{"arch": "conformer", "model": "CTC audio transcriber", "train_examples": 15625, "n_mels": 40, "spec_augment": true, "win_length": 512, "norm": "rmsnorm", "hidden_act": "gelu", "head_dim": 48, "shared_expert": false, "kernel_size": 31, "beta1": 0.9, "adamw_lr_other_params": 0.00073, "weight_decay": 0.2}
Rows from block 2, named by matrix and row number. Each number is 128 + 24 x the weight over its row's rms, rounded and kept within 0 to 255. All counts start at 0. Numbers have three digits each.
# pw1: conv module expand (GLU, value and gate stacked) (model.blocks.2.conv.pw1.weight, 256x128), inputs 0-127
pw1.44:087139128134126147151155106142110126129128111179143109136140112103156191070113116125157091113130125131091116105140140099092106124152062109128098131130131084086140107148123160109116107123121137109171167108148105179109145130139148148154125127111138152148136148128110157152141130131149130156112194097159109167143108105171141147108102144182138129140114122143121138171137124125122120089137
pw1.45:122134113139117108154165125073142146139150108132103141130139108125126114125155134120105091106096133105114150107094106125117136148119135086136080150123158134150110135156106159108162100129089145149107140120144091149128113160127107102103127094138157071124118094101130129144113140137092152118093147131131133093157164161089089104127139132124132169090190120162105145151126199138110133178136
pw1.46:111131145119158116105090164113084111121145122214066128133136140085128168120151097130090079127155111128168139101146120156135127113121127167150139116085134149124111145122147108156125119103104171127132129142084103109125151115135102150125104112145140122106144142125189102084169145125137135137132153183145121129134120138137136107110108087136125140139098109105114073151146136142120140124092
pw1.47:162142155094153084164131137131127117150125147136116118098095115096121123098134125123080118132116142163116121146092135116096112120138156132111189058126147162118106159108122145131117182133161144149137104160102157121089136099078137108122145138124078128103131103095086136141133103108109103130131174153098156152137128169087144086157136107141135121129130127125112125094089127108109127167120
pw1.48:134148141133146075137123133126119142141136158207134165138089135111144108154126171147125154107167145139132113124116120124129111144151169095124127115119120128121131123127198150122138159140121136094091133127114133110148133132150134121119105111145095129125110089159150128161131103136107113142175114165134104182082123117124131119153114150122104140146119108167142153179136113144112161206074
pw1.49:101116136099148135177144153139143159110114133087105082133081126109088123121130102123155104129079131168093137133118130134128100111109098110141094136155146099115153106116086145109118146134124150142102165079112106101097124151080168121111080127140151147147069144158167151113090119121133099097120161128130144164129140143147132124162146117143119132137084151125096109118103094135109149166106
pw1.50:102107102146137163147128105105158114104126150114116112140136115109118116105113106162143108152101103121112154118117086117131100106135097119119143126117171128171141141160107163131089134096142154097199150157171108130109107119175116196104157130156128111135131119125109134108150102118112123139171103126123134124145142118181131135172143152155182096084130149153156143123153119117144161146171
pw1.51:100151127096140141121131115126123146136176193098124122151125111129104168096112139117178121100183109128129118109118102090131126092120118119112167169101139110095126137105185136168114118111137141142143120156111092143106130194133156140114165137143148070107125106109113110131149138131146118111138121113106139143167066102126156146125127147140107112099164124121162175102136129104117125134164
pw1.52:120108118107136080136152089147146119114155093143153099092135172098111156114135131165138105085122114121150088116140136127156136131114110095110184123139121139143122141067174175128144161120142116124153082126160135160129109142130158150079176124132107115154119079164126139128105117114143107134122106057101146137145103143120141153143118125141148149146114113099076160128128137131113092123138
pw1.53:136080140104144135148077138122134107109159132122123130132088109114146139077181118105136135092154104143134108137118098100099129121122162134153116109158115143137166161110129158111135129146119109142150153115206119155126136134146121137121086116154140180171154134131100089140103140117115184124135162132085169146133104139123162127119205133148150110143104117112141132138139145126096102141141
pw1.54:119141120112145121109133158141153159122176098160112124113141133188094139130114074158093092174146146097139124186079095151117152140119131132141162139113117155148143102133122135127127119116138111081132123124078137105141075098126121103131100102121140149120137123115145173133109136159150139103159103116125151099139130113085101085075108080125136144164126115110101116148109133129148116108157
pw1.55:141112103101116115118107108136132134127118072146141162090148145131120131114157165118130155122101135136124108095075123130100112133084123106122129133113123145160161144157116141126109141156148137108120157134168132151112140120153092104163120111115133110084172157118135122112119119081171168041134142119145146141144144138151144088089147089143132129137132149123147089151084068165133145122148
pw1.56:117128114152077128131166151154134141101123115107126065103136128193128176101084110114111115137147139087087104112098129144114133154165127093121115098121105133056127086134125121133115107150149115129106088146110149136071145123141118118101140164087108158120132119135124115151145138112127118105128073140128107124150073094111142121167128152107135154144129113117133097146147140105124163106145
pw1.57:128132115135143151165094141133089092153134146128122158144133135146104122172156123108160191167129135127116095138137099188119163161151140147151142136122101134155100106118147128130135160121158133090156109090137153118138154117135096145188147120156117122147131139148161135138110142126103115125152132125145147072179139145133114092148159080117105124093142143135164057125139120155145126152115
pw1.58:134071112085164134135157143110146132151192179133130095165162130178127144132135107163126123142106120159120175157079139128150111183101128117135107103126097137110137151107135126144173161114126145124109128110154144126128126130144151125084117124126117167117059113092161136086143128163119107135123137146154125116152187131141083142117147136124131162145099136151123130134127115118156133130151
pw1.59:137137097156132111120159115134113140094140115144124093111125119147152128092153102085110153161116146123138173110132159164143129155116148115059121129113115141121121109159130127129124114115119089142180100118203114110105128138207116125150110099107085155142136103135137120114122137104161101134131115122170143143102154163167148143141153108104129152092143097135143132097126097126178145138095
pw1.60:134112152151116131125083159130098084137118116112115136113119102150141143170138119094123066157141130101137076144155089148092119144120172146133084117121092145129118140143107138117111148107190136120171121146122118095166163124114105113079137163088125102134121104094110156113175082115127115114159121117101139130112091163116144099158128121121078122144147151100145149133154105122109130130111
pw1.61:142187147120130160118128129150133160164113138123081110116121111136142127177109106138119130144110085127097119160162137118103170161123117071132110135164103116096107080147146154128120113168129124109096159128128166127153185102091160106123123135163150126119083120153103100114103161134116132104119121115143085103140137114153129122142072097103099119101124096110117131162126178115145114133122
pw1.62:120098154113061110110121115097086123147149107111177135128128123148176124130123142118114100117139122123113138143158122121166134161117151143139127117139163076117113120122131125191110124150124135113126146168138150153133141138124131158141133160142099176134103120159109179097127121204130067117134113132102124149101121118080133083145083145103135140120135144143118139170124111121083144152151
pw1.63:141124091123133100093110123103141165133144090138124139114119149130107143106125130143146140143142134140115120098122141153092108131099082107112150143132111149117074158176110058131122121130113117116120101092175118143138115126138132142087103079135093132160139113125124142126088160132113138116092161103103128152061105146125128132129197122117149185157096134102127110149131097104083129147149
pw1.64:070132123148145114126102109098127111137151105165135085167142129108095115108162112131140097132135112076135138116094124109124126113156104157148131162134123095144153120134149138157166115116101115116144078110143142090105128098141172069149148120137086137139161127091132124131158122125127105154100163121097137077172152148124097132110090167136113140086135136058104120119103126118129129122128
pw1.65:164113115102155149147159146139131149125106093143133088106101142132126133191148145131116120148138151142091087086110142103129142109172114126133142144070150164119139121097145137118151125088112131153088092106109163109131141116092128123115074136143115140111135104144100125125119170069099101095156135145142124144148179116096107134114101126119154163122126139173130128116104107108146176085128
pw1.66:172157148119128102116099172135141161148142134123143101118142158145156110163131129107127086198120144125105147180096155156112127110098144113126151164125127140097153145139182111127160078150112140149098136144116105139112123114130157087119121102115128114158131131112103137144170150128130131120147189143123128133110136173117111161108105166120145148149122131068105084095139147109164137146138
pw1.67:106103104137145160143109137147113116155131130123097155150134130168148106121131117122160115142128089075138128148117065146123116113135083126141147183100159133140145099083147105120129107175129131117117103152130138170108083166103131127125140155161175150093150115118164115217137135123097109110137102134133135109117147097146125102154131108102146098118130158154163098118124138142151160116138
pw1.68:143086129118121154078104121152088106136150169121130132110141156118152107115117169114126126137166079126102137072143149123154138159138139115141138102121142126099101108105119158120147164120115142124134147097131132109131104146099106169104136122187141185141128078142088118140150147139141116131100131137148133084143123142193132139159127149158165147139125136116128108116152099098143183180107
pw1.69:137168148072110162134124114167135148096106171139122152149118141118125123120187113089143139180108132118118139145119123155097176132096120149091129128136155170116105138128178143149119140127144125152118161105152089095147137165096115141180165132146114101154133143133170118132111113120127116114159157147130116154141139129193143142154181134113094125111118109148125112137124111137168147163153
pw1.70:145169099121131138113159138140098110146137124115179130119131105162132124178114128121149105118115171147143154142109095141090124085121112166148125083159124102074178131136119111132133156135133114110140160133169123106107107097110089119120101119123146083106117105133084098089120142116127153173103137155141127127159100145163092148126176156141136152174129136133148117111100155130187138115135
pw1.71:124124126101149146113141109125139135163113097102150103126127114175142113130110137109127134181126140095128133139120086083106142128152148073109172110118136093098147112121111180096159153150209119113125142156095154084200089075096126143129166141125146143121104109134133146136124087125116127124136118144092131145110094128152133130153127129130083142094110130131154149121123106124149128145148
pw1.72:105117118104144082134144109110096115128148109107108119138111125132111197121111157129082142086173119152136138127161112148151137115119151135153075124098113112068145102119101153180109115134120110111149136114123162081118129119124137112159126140110109142118139149145127161148081106141098096132133104093115099155095086086145128143112093146158160129105097141176155150126142152152094127127107
pw1.73:100137145117165129129170145088164116107116133191112172125087125111121171123118174130146139150130090121120142077108138083133079110119130123153107126119122147120106108094092157150160120135136115138121132164123107115108102133104141115109143127183134133151109136113096122119161148137144140138151095120136126130141150106111108139100107122184211122104184134111139139116172148123135138148142
pw1.74:154148115097133137153116114133164098105130121135119120122106108145163130140107094108133113117106115121140148113102123106166116117118110149146144106126131155141141123180117132136090157175104128091117139156137093130135112128117188113158161109160160095161131127165181127139175107115143131150100101112105157107137095154148109165136125131103114044123130139156107141098092161087110158093114
pw1.75:141138142121116110102155129123117149131110140107136115152125122157133100092119104163132107156128105135103116125143177113123096142160105133100122142089185134148124120125129146164120106135148167089093103158131118128097106110100112151122158147118141109110136091157075127122192120180143137113155124184137175142142108149127137079147089109146090108144152155142103088180134139124166122125140
pw1.76:128090129160171148130130136107154072170174068108133108131161119120126145145128102125137097082118151103205090117138150115168112115136094125124110133110108106137119151101130086125150122106110081135132110122111154143112129119140108141124085146140140104185144129081117151139105108116106169131119072149116145103105123145129104130143149080133155143141130167141104130133132135118109109136154
pw1.77:100126139144114100083154137101107141115103140118131103154085114106124097194135109157121131105114150134113135120114169130107147137089145107117136133154160115115135106136125172110113072126190140134139132132104093116172102150144142109081121107109135151090133144133131130079152143108149131079133154068162147178102107099151123115161131140142124136117145131091131159157100140089132124123141
pw1.78:150158104111132142144113175106122092121093119121130102116125151146115175128119105120114154193076094142158117146126100134133145073108127116187136121134141137096073137097099111114131154087151125116121159092124143106116118113109130124131107121113141192128145126142110101128113140060101145122085087121144135177150108114166104117131144143126119095101137124126111113124144136141110104100097
pw1.79:132148159127165099099148094130136153149190135107159133139120091119137160135171148128101090105158070134112154132160126111155125131130140124116141131106139140143125119096132140101166139142158136153149099149146110132082132151154112100120163147114097163205110119162132103134159147150120131121113132094096099145169080150116139141136123114092138116119130099128106110137165145101164156148088
pw1.80:191120151174139119116123165100154135136121142102163140106134124152129137113142140093108125112086149105150113106127166106163098174139129167170103119129136126135146102130118115142090128102107099176117158161120128145137106120135109149097144127127133141145125134114123171072135105132160135120154106149082152124135118094133153165158135071107125135134094142201163125137130167102154140118136
pw1.183:110099119173119087114138195144124119138161074138130135111127160111111122110171150118144155140123154151105096130114142140118129143119140105123107157133102103115123115156127137178132118166171132161130131155173097122161143159150126172187132114107149120107116146126163122134130111097142124106116116158144159089119147057138122145156122171149114131110109151118167134093104130157117112085118
pw1.184:116122143151174117105097096173147149145150162118134102138120163068147110127124132124158146171123105122143134145157114122153148097135126125136114139127171170109154129092116134175134099157127146140103142162119148129118150116077148111145085120180128110127139117102149136143118137110110159130118122113201128144096147149136156144142141160139091151189141128140132112087099135082125126132086
pw1.185:149138181119155167164111103124151168097132115117134095157073134145175079120132133149107140104103113129100160114098141074136124153083129093162121151109125135137133142078083127160134119152113138171131142151149095133131118170108156127153147157157155105151133131119146140083150121118133184135143117145108113147109102103137136143110112122132151146112142146171121159158125098091122113120109
pw1.186:104123127091121136156112098136131112108111076136132111122091139144102119115098105063104178129139177120175086150145140111126149156136113098121139151157116117144119139148129136093130145134091143142116085115108115098146123105162135109153138115106121118129158108162101144127168164122117084102114149093099143145101090151105185136112134172123113113142113106119098118134074099126163159141153
pw1.187:139106148165126141139137150116178128139147117123131162106094148136117156129121141139104106085121127130155121098157120125144180159118108163180114131084097118110116102063131119125122142135134178202141136122093144134096114108128142105142131132131189137162150116145174159140150129160133138148129150132109115113131145105108110112105132106158082140151093088135131138124080144136147095091139
pw1.188:130140150119120143142150112110163161175127106110111139083141114108090103106103095105130142127102118128101164092132124168136095168105128137128148113130141117129150124104142149184130135125114113128139130124138100083157122134156128129132118093166188141137150120102143143129138137173074106139153091112119126132100095161140078167133159150169121127164149070099127125112109105147137188128143
pw1.189:126127155123183155150106095170125126117118112102121117112140124119110121105119113116138171134123097104144120173160124110133146115127152119118142153116153143079141139130076096104175077130136108098195118181129078130108128136148190125122145090146118121094132160110153088115128156113123137098128170124121151074129144153138117130145112164143072135146132130143145149116101117119155134146132
pw1.190:130142142112104099144137098114123160110103182133166077138118130112170079180106141119133123121101102112122114151138104130156115168163121125118099120098159133130112145113104170132164153127112136107191120163121095108150122127137094135158164116155122163173125122149088170094124129138144108123120158130092117153146104108114144091123118132108157122115148188156114111119122112103090116156129
pw1.191:127149140149114125159134123121148134144104136141111095132099113123183140080117066143114131160121174116145085143140111135165139144126165159140095084160115142148133123150145157150087059096136134155137147124124151152147145160150112149140160078137132154125121149132111100102124115113124109131125134092162133136138139137132147106081086117149153169151121141153134184106124089109143106088113
pw1.192:166110137155171126152149158085165146110157066160114164122088139106156140161110152102161122154091142173141131136142141125139114159099158162095143103106135157099135130132117121110146120102132123129102085125124142149139128123201092151138116133144138121160145177115114115160120090108148132115135111158160132120146095144090118152095127104133162131142131104121159136098089109122125110151094
pw1.193:137167130102112121124121112157079120099156124101153176136108148136152168077137121104146084153120132131115100116148092166118132136121163149102118136142084097129128160115152165118129153087103128113141177114150128104119137106139075106092126136104162160141114142130152138121175120130166148146089141132115119131135138170137129129149124109098181126118123104121120094147145124098178064125116
pw1.194:125155131178094105167136154141122150105133106115086098143133137120137120117123121115139099168133100121087144123089139145114152131080116134142122091125139137088157124137180114142136113159137164137131082135120092074106159120077113097133135144165158129090114150135126120110149095126144190129116100104140151172134118167133111148117096097125167132108124122173134116192112136129144134119138
pw1.195:077138120205103182101145148105113140167127086128105165115145133147140151133153120123139108150093120115120157118154080127149147134129120135144089107152148131105100113096118131121096144130132132084146120100147120165141088118109157069142133150154173143121130125111155145164151146147154113125156094124120121110096159104118122072126158121089099112143150126136123078113117145154129119100133
pw1.196:127158139180147086114141139113144150116142136116184152127151149143156134159119144058128104109142085134147137137140120122118102148142124115153145114136130145135124069116116099127162088088178116150097130153136193149151137093149176106167170117155146102124120100138154125134097140108129127161082134136152145107126141135119077105138176099136134124132131153114146129098116126138129133096107
pw1.197:143103101135181159121107134117131135148136097148146162103118126148100115181165153091157096123145176134132139163107138126137152099125113115122115168144089132187121134131133135126113118144113165117126123078149126099124160090155164116163138166115151128125087092143116123138152138153121066151134097102145176106131162123116103125149118107118103098133147123084163132097164121150116122129092
pw1.198:116140101116117169113137130143134093176151133130122119111151128169107088160145152107172127165101176147146138163122098099106090109097119140172135093143143130107145152132068138133121151114160101086161113119103150140101138087127127134184109125135118087153098166134084121142102115142111168135101137127111131128151116125164122154114142110122131148189130163103134111147110136127134082114119
pw1.199:128111116136073128165169144100105140132137104159102141150085137139138144166117191106122112152134104171147161162131138146179097132135119142133104166141177158158138100130107119164172172110138120142122127106112133156138116100106072153115174111154151149130136125141139151115109141112141124133118107136140209120142151118139155129138116129090121149131103121112117164139149107116111157110100
pw1.200:138143098137113157154132118181118128117116129152165169129117155130168114127158096144143151120139152137137158116123120083107093123144104143131156156126114149116085109156134127086129179081117107134107143123137122153178165155148115116118135107164163102150110145102171134117144122162146158132123174107130136116129132168145132139099107181124119162163158138147164100142093112115188164116113
pw1.201:108119159137163112125166149152115120089128118193096133101144144118119149161171162108131121114105088127132142105155142106153080134147092096131121084128141150098077120120153164147126149156127114123183157151121136154130132133132058131134158141121088133116122122140137147108114165109072169121169089116113099154123142141124121124137124156140173100129112125119106154153146146158116153126122
pw1.202:121115117153144151110153153097124134166118154130138110129115165130160108149110190157102135136152169129122124125089125115144134103095133142123095117141126131140155143091090129089130127126103145121113118135083138104142177149143112122140082126134119120141087124086086147138143144150142098131083106124120127142119176127126155115081149190145159188130119167124138127172173146173106118119105
pw1.203:140151092126173095098157099125144108138109121133160162183099096180150134118113133154137160137185151117119172118144135154121139173123124146164135152116159150113150111152137118127152098124112149070140129108120160127136141154144097088120116105153109092129124140164169172122140123108109093102140095121117079121115140090112133179109116122157158117121128125095090119148109137130106146143145
pw1.204:163146115104161141163116138100131091153168133089149134142140130142126116085142079142128135140155136156183103119143125104171125089105147111162115110101145096135118171144125087150110086096117105106112059144117101119112125138116110147111128154091168095174122096092106105120127125144098070139133098121111160108093124142104109129110124100142144148111103117127144144108135160122127110120153
pw1.205:093166138183135163091159121105110137098115116116195113127137111137137144126136093135153080124145112152128128128092149148121173175144099126118108116135139081115124134134122137110126070165172109088120147160125099123173112109132097111113114111125128131097083099135141135139150130087146096127118119117166166113141142119178121104146093124139133120123137137118120110127101171086160131102162
pw1.206:136148116154138126106171092120131148138145091178117110151131134122122088121119111111107074129122110129097104120143093102138133123146155116077145148094127164112142132108138141151106087139093165161091118108155117130065130138114142106100149163130141059151108158116164125097126148127137128121126102103088154147137097116083150160118123095137144145108117105157119089133123148131092124183131
pw1.207:115150123139116118129121151102098067111130136150147151113121131184146111104100171096110131078108106178144134126127107131093145100133094107146114127137107119112124162133134149148154153132125118117077181176150134124107149152151103123095092069083166155160133107145121183121091111122128147114123149168147142115119138134109108138114123159127155118145085120132115142131143077114138142143101
pw1.208:123153165102075087143130104110160115156167093136117122118131106128074123100119136134142131144132107148078149146155134056076123140168134134127118185141110118107120122146138145113181126127154120134101125135170105114123129148138111133126126132088170101112166146139137131139127122131095141110130130107181107122115158120124121135134116132158123094100095066107106140104173102154147101150122
pw1.209:119094123129160147135130114141121138141133162106139182103125088139133128141107125112132073118124169099152120085126136171168166097138142124117124182118161128140133135108107082134112080151134165087141162182143131119112143123149140125143136159103141134136114122146156136105128071136132139136074103130141113148116114109138119143081090119114136082114134098117135155131102076100095167148146
pw1.210:159145065140081133112153153108151154127120090141108149114179115162120119135148150111115080157090106113141148152097133118127139134114098108130124161135117075143168136149148174180118109133083149131110131109095110134175130105136110136080091154145117120120155120143105110148149116081130120167106133144107143167111106110097100139101149126159122112146144111138125191137116134128134143134140
pw1.211:140153144120131128097118161127103093106127168146160125070111178116107108177125184087077114169092115132111096126128139132141137143126118135142113120087128138164161153122124150104153102163156138098181163143135143171088068112136162138141130130150145119147131135132143107160106149109123150134140124130169120136144122129155136161146094085150105092145135102119098149154126149148136113122134
pw1.212:175135154144146114155104116147140120101116178145102126149181111128137124157153124123160087167171106116132177121114171118138111128141126156132106149130098126121127133099125079113159122144127117146114125141122160083121144102127085125129103137137167128120106155137130164126127126093122149116091101086117158161161116154130091139052127136108140118140160146141105136072128134165080133109140
pw1.213:174139121099118106124150114133099103105147087127103138136116147148149146109139102121111119133164123136098111113142122125157138145129154162170141069125142070147127181137125137117127152108147102167111102125087150121085159159132143140107083113110158160144153145092109117115139144136106104136097132121136139132142107146178169128153158148138139119106138098164159135125128149202143068127146
pw1.214:103118122124152184153084152175167145107137113106130192134132136083154115122132111121107141140127114116117148144118095107134127178115099143119129133108107121141135166181107126165102128083136146140109125146087138091166128171149154190110108154128152114094134142125170151147124118153121144109123154079113117120116137092141126123100129133144140118093148134106187142142103109131117176129136
pw1.215:126131137146121148109094100123127152069100161149133188115127115153115155114119129109165109129128078154076139122126157083109113128137107137143207110152178101111114125154157150145143156137113134145123139137107130156114111132131099101108130143115159140154143094154122102159091115128099153172083110131110110133115144138143134132116134128115123109107095116148126165139118135128133183070166
pw1.216:160143119111096121147147109150106107127099104139141111080140112086131123125173135153101110130148118154114142103170139097070158140134049111114104122131114130121130153187126105131092102134107113091154121111116149128116134137102130138095150102151158072121144082110111129094132161092120138139157094117102139144150104138158120148130105150166103132119145118144115101176180121136137148114123
pw1.217:094176096128115106108132151112091150151096106144118158138098129130122089077123137101158105084110117112151134076114096185119132117144093158141119140127175080094146158142133100120160168172149142107149127147124114118144172103160100172158121121118133133091104123118122123156110118107135123129132129147137102133118096152140143087101105131135131122142129110136138152156151098076155157134095
pw1.218:122129125092153138151119138137111121114140114134149106136162157091098141143147142167119150135102140141122118138112088138141179124167144124135142141173139120096122138145147125119160120164073122090106109164107193134136120102194085110179187063151126170122129125107098101126161135117129132135138121146163116176140132103124092115165138142110130119138125108104132128147163137129126144115111
pw1.219:155140117159120113137140128095119122106127114121138145103142111108125097136134174132175132103087097142145119113109125100095148137135120116166103146088098170156142138118123081108162176128125116107126130111135075151112112168158128118141130114136137094155171117171148096161136105123128131115117120176133147117146092094144112111134116141145090118085136078132143146118108096215144101112130
pw1.220:107137104118132173154167126172113139129099126140149091148141083163110123086131118160126132117134171076167125116183145130147132123082199102127146137163111121103139107138151122154113127127143118129163093133135133110165147139151114133082110157167145153106161096091094124156150139122111140143107135155116112133101133121165125120173112124143078128122091132114124101163141126117109110097140
pw1.221:087123134162145132177128110163166147137110072123154127132135104118120118139134164136170144136131174135139176129097088121131059125092135134147155135164163138106169147140133135082124160110103130101123098136103117156094150155167144135157121103121092106103130132113096132134155176131140119125093096162141121093147130138142134143126126122122139106116087179147162159127143119085109140128126
pw1.222:098136128138098169149175125148132134135143112087107154078177157182152115110116140145105109128156143083116097130131121104131148119121123126113142119145150139121126144117102112144121144170193107114154137137109129083122103106128131123090144159139071157129091110163132157153159097116131106084128131125138152159162091164107116115139176152103144118181105120120113166130133143115157155119127
pw1.223:106167135096113108115169132104111157135077122136119163103079102132098117116095164119113143094142133116110123107108073129174108127103146127147193099118122173105175122103178136136128154130130141162127122145135117105133162113133079129141133116155153150150134143162107109142119150153153139134143146120128148140122140111106118162131100146129164115127070128104168122110127160104166104112177
pw1.224:175129169176149124166118142104121096116094142150148169078130118110105150117076134128147158131113102189113143143111118103108129147139176127106118142155127117136167138131125137095153151136149169145153119098111147146117142115114120185162109153159110078104098137126122111124105126128073099128156146131122164127140105154154178126130141088135085122137123112158151109119106120158136129127103
pw1.225:130073133133147133101098099139165114071136126126147144089098146153092133098118150148117110119165154137144136174139108087140109113132092161119111144125131104113123142146111113125140084105141067127115059121144144114122116111138163110128139144096120121159104150114157125159071149102149149138132130128070138129122118149147145100110131130079135125104160104173092097129133162104137110150125
pw1.226:125142075128127132160108132124134144138167087147113137128114129099140138143125132118158122158105131114112181148126111099147155160107124112135078141130149147127103097126123150154110116089151095137118113148168151109138199182141160125134134105137132083136080148101135146140111134094115135095120125121126121095125111097118179157148108088151151175078128142084121127119154117115109087143089
pw1.227:144171149118143156156137133134154106141131145144142136102112130109137084160106089147130155152152121117112108081093081151128054103149104165140106103160165161104117108139103133112153098125156128143102116137105144128105152101105079135192140115177117158106100116148120105125124150092094104121135107124139139118154151127086125127135127124115146096177150152114157144130116118148157116092139
pw1.228:125124049135112181133126152110147140135145095141139151114100137105179162163129124094131151149137161144142159165140140126125068120152195137121164122108148106139108113142143105131138124108153139139154143142106163140126124141101132083133119128114140160140157144068075125084115167102125143148096135130159122092122133150094104155162098105123145133124137117151130143138140148089122140153130
pw1.229:161158092154152130137111116117160113165160130124090169142150133139119132157115156105157084148115146144099119081093134142126134108142113085159120091112137147137129179085127125105123154126122154165091137144125111179169174119145145138122114114131106136118143196119112121108112132155093131128130148181152128128145153133120080105150160154135107121118075140125127161155139118144142088115104
pw1.230:125154084111146136116086138123148174089162149149143146154106152161125115141125117095149165129093107139121155172142139122103099169207155146107133114106133126150119112085146144133092125116159140113141143147123168139128111137169123160140157114114137160144148127155130150110146117131091149136148115142080159129169123155189125157105112139128090125142126133158137115116128099147119062133127
pw1.231:147129078093152131125112096135133139108145134139130154115133122155130135141096136083137137102124146117124143102095127137115094118142123110174110162147126104151127117134150138122136154165143114169120080120107163126145144165154084170166128154129162109196133120120111129138161110137138120129104098135173093100153116118153157114120125148160108092109119105118128163129188094188167153111162
pw1.232:130088146110049107118139137119156113161151138111130086102157147135145135111142158110108128082137134131101095069102106132124136147143114124171080132103127119137148123116122156157171166114112137140158126084118107127130142112139077124173154137159136105099179165132108130109145149163125122118144132117118099086181149119161102162112111127132142089108118145133117142152145162131127128159145
pw1.233:105114128103141108132126117100125111172105140103123109094141178136115131145130172106119083184114123095104164123153139152163191139086156122144149132129124137121088121098128162155147128105139140145107126121084167136151144117162161094125127072154140149149131172109143105148108122126119095100122130134134140167134100126139143083117173123119113125137113163104071178151122123126140145110131
pw1.234:115115143183145128128141160136118128093120148142140133108142127104134070192106133132079161164173157107117167111110116170126120128105136139156123157122182149128131157115120119109127119138080114124103124111134151127142117126134140148109103104161121153140138135071089167144070125146108150076123134129121113156150137168136157131146142155124147180116137167103086115150140118115143099146112
pw1.235:166149172119160139113162121133130121093160139126127160143185139082117126137139103121156134173124126089141144116085124125108111088140114119135147119155157123079142152123072085124095117129121118143124134109077099108166100133129172134137114144131179138145095126134164153158165139125129114125120097084136141110128181119131131103121152135129124140170141108130142160121146123148090083152086
pw1.236:096143122113114124128107119113081134118094151122100155081108110140119108157133158096153107136126132165107109118135125175100095152104102117183091098130175150122129183117139113164122168117117138138125092146130127124149142123159101090081134127130159164120118104127132150134154106150122161145149133132143099137146102133149125206133084138088132133151122139087147094140133132107123170116166
pw1.237:118110146134152146086106119131140142153106118138103098111151128130089104144105149108157109155131135162125113137089151091106151090158145136133147110119149106132142141159110113118140121131076123111094130132081163093154134127128112107160116141069128097139097132119108144128103125123101091140102062122106161105094143093115135126132078138147104180155156178108097142091133098124129120170104
pw1.238:121149096130072135139130093119149145133135104135182150130125163146111121080122133143129131142136096115096150118157120115080141151160151140124116124150158110112165114078094154121132154153123099162153109104120114129092124131099124135151077123113130138086155147133170110119137121122122118166142090116159080127166142114134115113122136157167130124147122195117138116194085098153141140139106
pw1.239:168141104113107114125138141099133113144086103111142123123163114083126104152133114137159103119164125154155142150108155094118093139197060157171148089144166145118140146175127147172154172103106153151151114105129126112148143135103164113166117097149153111108123138114108116160128143095118110136076131106130117148146119086138126117137116162125123085136177141151134159127119138135119141115131
pw1.240:176117065156138119075133153121158147131159103122092125112127149125098119118115123135164108123157124136118088113150109087123115114130072105130130139154130120135128186133138147107139113148101138096120119114101163139133138159181160128127118122185076120109120137160130143176117154108155111085106158141129116149129113111119112158159145162145136153117117096100163079127100147151112103124110
pw1.241:140130144111141106151134082137136091143115122115148126095127171098137129149104167129176117092140150115108154136152076136164137141131119155132134106135100125150078142136128152156120143163109106176077151081157106129140174169117124134121140094086094167138144115135119138119106155078095107179121100144128119154184145140131116141112139171154106111136103151129134122132139153128095124142153
pw1.242:166124143141096157087129143116134090119117127134134148133124122126138153123137132103119100116161149170069163121116120166099106118143123148149128166121112091118137137135137097158111115128133151146121090120143103143115167145104127117134133125120123159096103158099142151095058145144113190131118151148097162105099102124152145097135081106093112118167110084186111107133100145141146117164157
pw1.243:116124127166112149133090143142164127153133159124078119161130144162111106144132149145113129124131113101091121084131100134106131117141123122159122132132108169100141092115134175097116141138120075143155133102099126140072118128124086140148142123140137157134154147108062137135141150125163103156110101101136063127178144120134144158166114111101176159163089101142136122109117090131101127133127
pw1.244:069088105134149086166142151098108165157112110091129114079125126146134099116117145157104127119125149091125116169110101130126136124158119112093134150112137120150143090135132151120149126102105125143116097148120110147124106170099139120158111142118117115137123115113073138183123116131075072130095172142130138087153141149175135110112130146135119146138127118115178172176123095145116100115123
pw1.245:119061111151125146144166149126120175126092155093109110121136121109162110120119094156102117102117121110091125130108170150132116162140138119150173154113125126083152155073120135153102076166146135107125122163118110179138125120123113148114109157142164129107129095122142109113146115145164127123107121140117115137127088146094117180115155124100126135108135127176114152100102084125117130069122
pw1.246:123165094162091127143130126130118155099146144153113100169165095116098160107128146144110126131120110118127098124124164163167153134111139144145096104142100115133124099136113102097164137123142138123154112131082174152132150134151096119141142087119132115163129127110088110081138147104095100164112077115145145156132143085096078145129092095082156128099102095143152157135139129135173116120134
pw1.247:190176120181152166136102169179136162136112141121146126120147164141093134090097112136123137144149111099127132114082122113085159084114110150156131085159140168172137137093129096119158119130085158120135166144117137134115085085112137133119117114124128131114141143136087130172119146163122125155141131128176166118135139140148093104160095132124138127123103132140106116137148103110158112120123
pw1.248:137154136135116079168132136139148135134072111147152146148139108130143129161118155085121136098142126172109134155074137172100138153144083132179147079116113150121128120091135139138121085134130157133127100116104158165135102123109107163132123112120143099116089128143106128131114132090182148108135119171134163137092134154122165101113131090120136136162078131133157116096100127139110113082134
pw1.249:127118124084131168135149168119163111131114125099122137115134086112142086161134131122150127158131168148146088139096119097085114134187139159153101133115129137091063161113150185130143116143123124134115182149101130132155157129119131150130116130114137145138133118129102082168133126182121108096164127102119116156101140138139102134135128150091185127143149155146146158146113150114158159128153
pw1.250:099139142129133122147129164138109118169090118155169132154153129183189092154152156171098120096129107129197134091149118135143119111132148108146144085158128127119154159123166071113157099141094139133136124156117122145150132166193133137110152134133122111142119129117116144125152123114142115147113147140143175108129123078123124126110143126129133121124134138098146173092100129108165109084120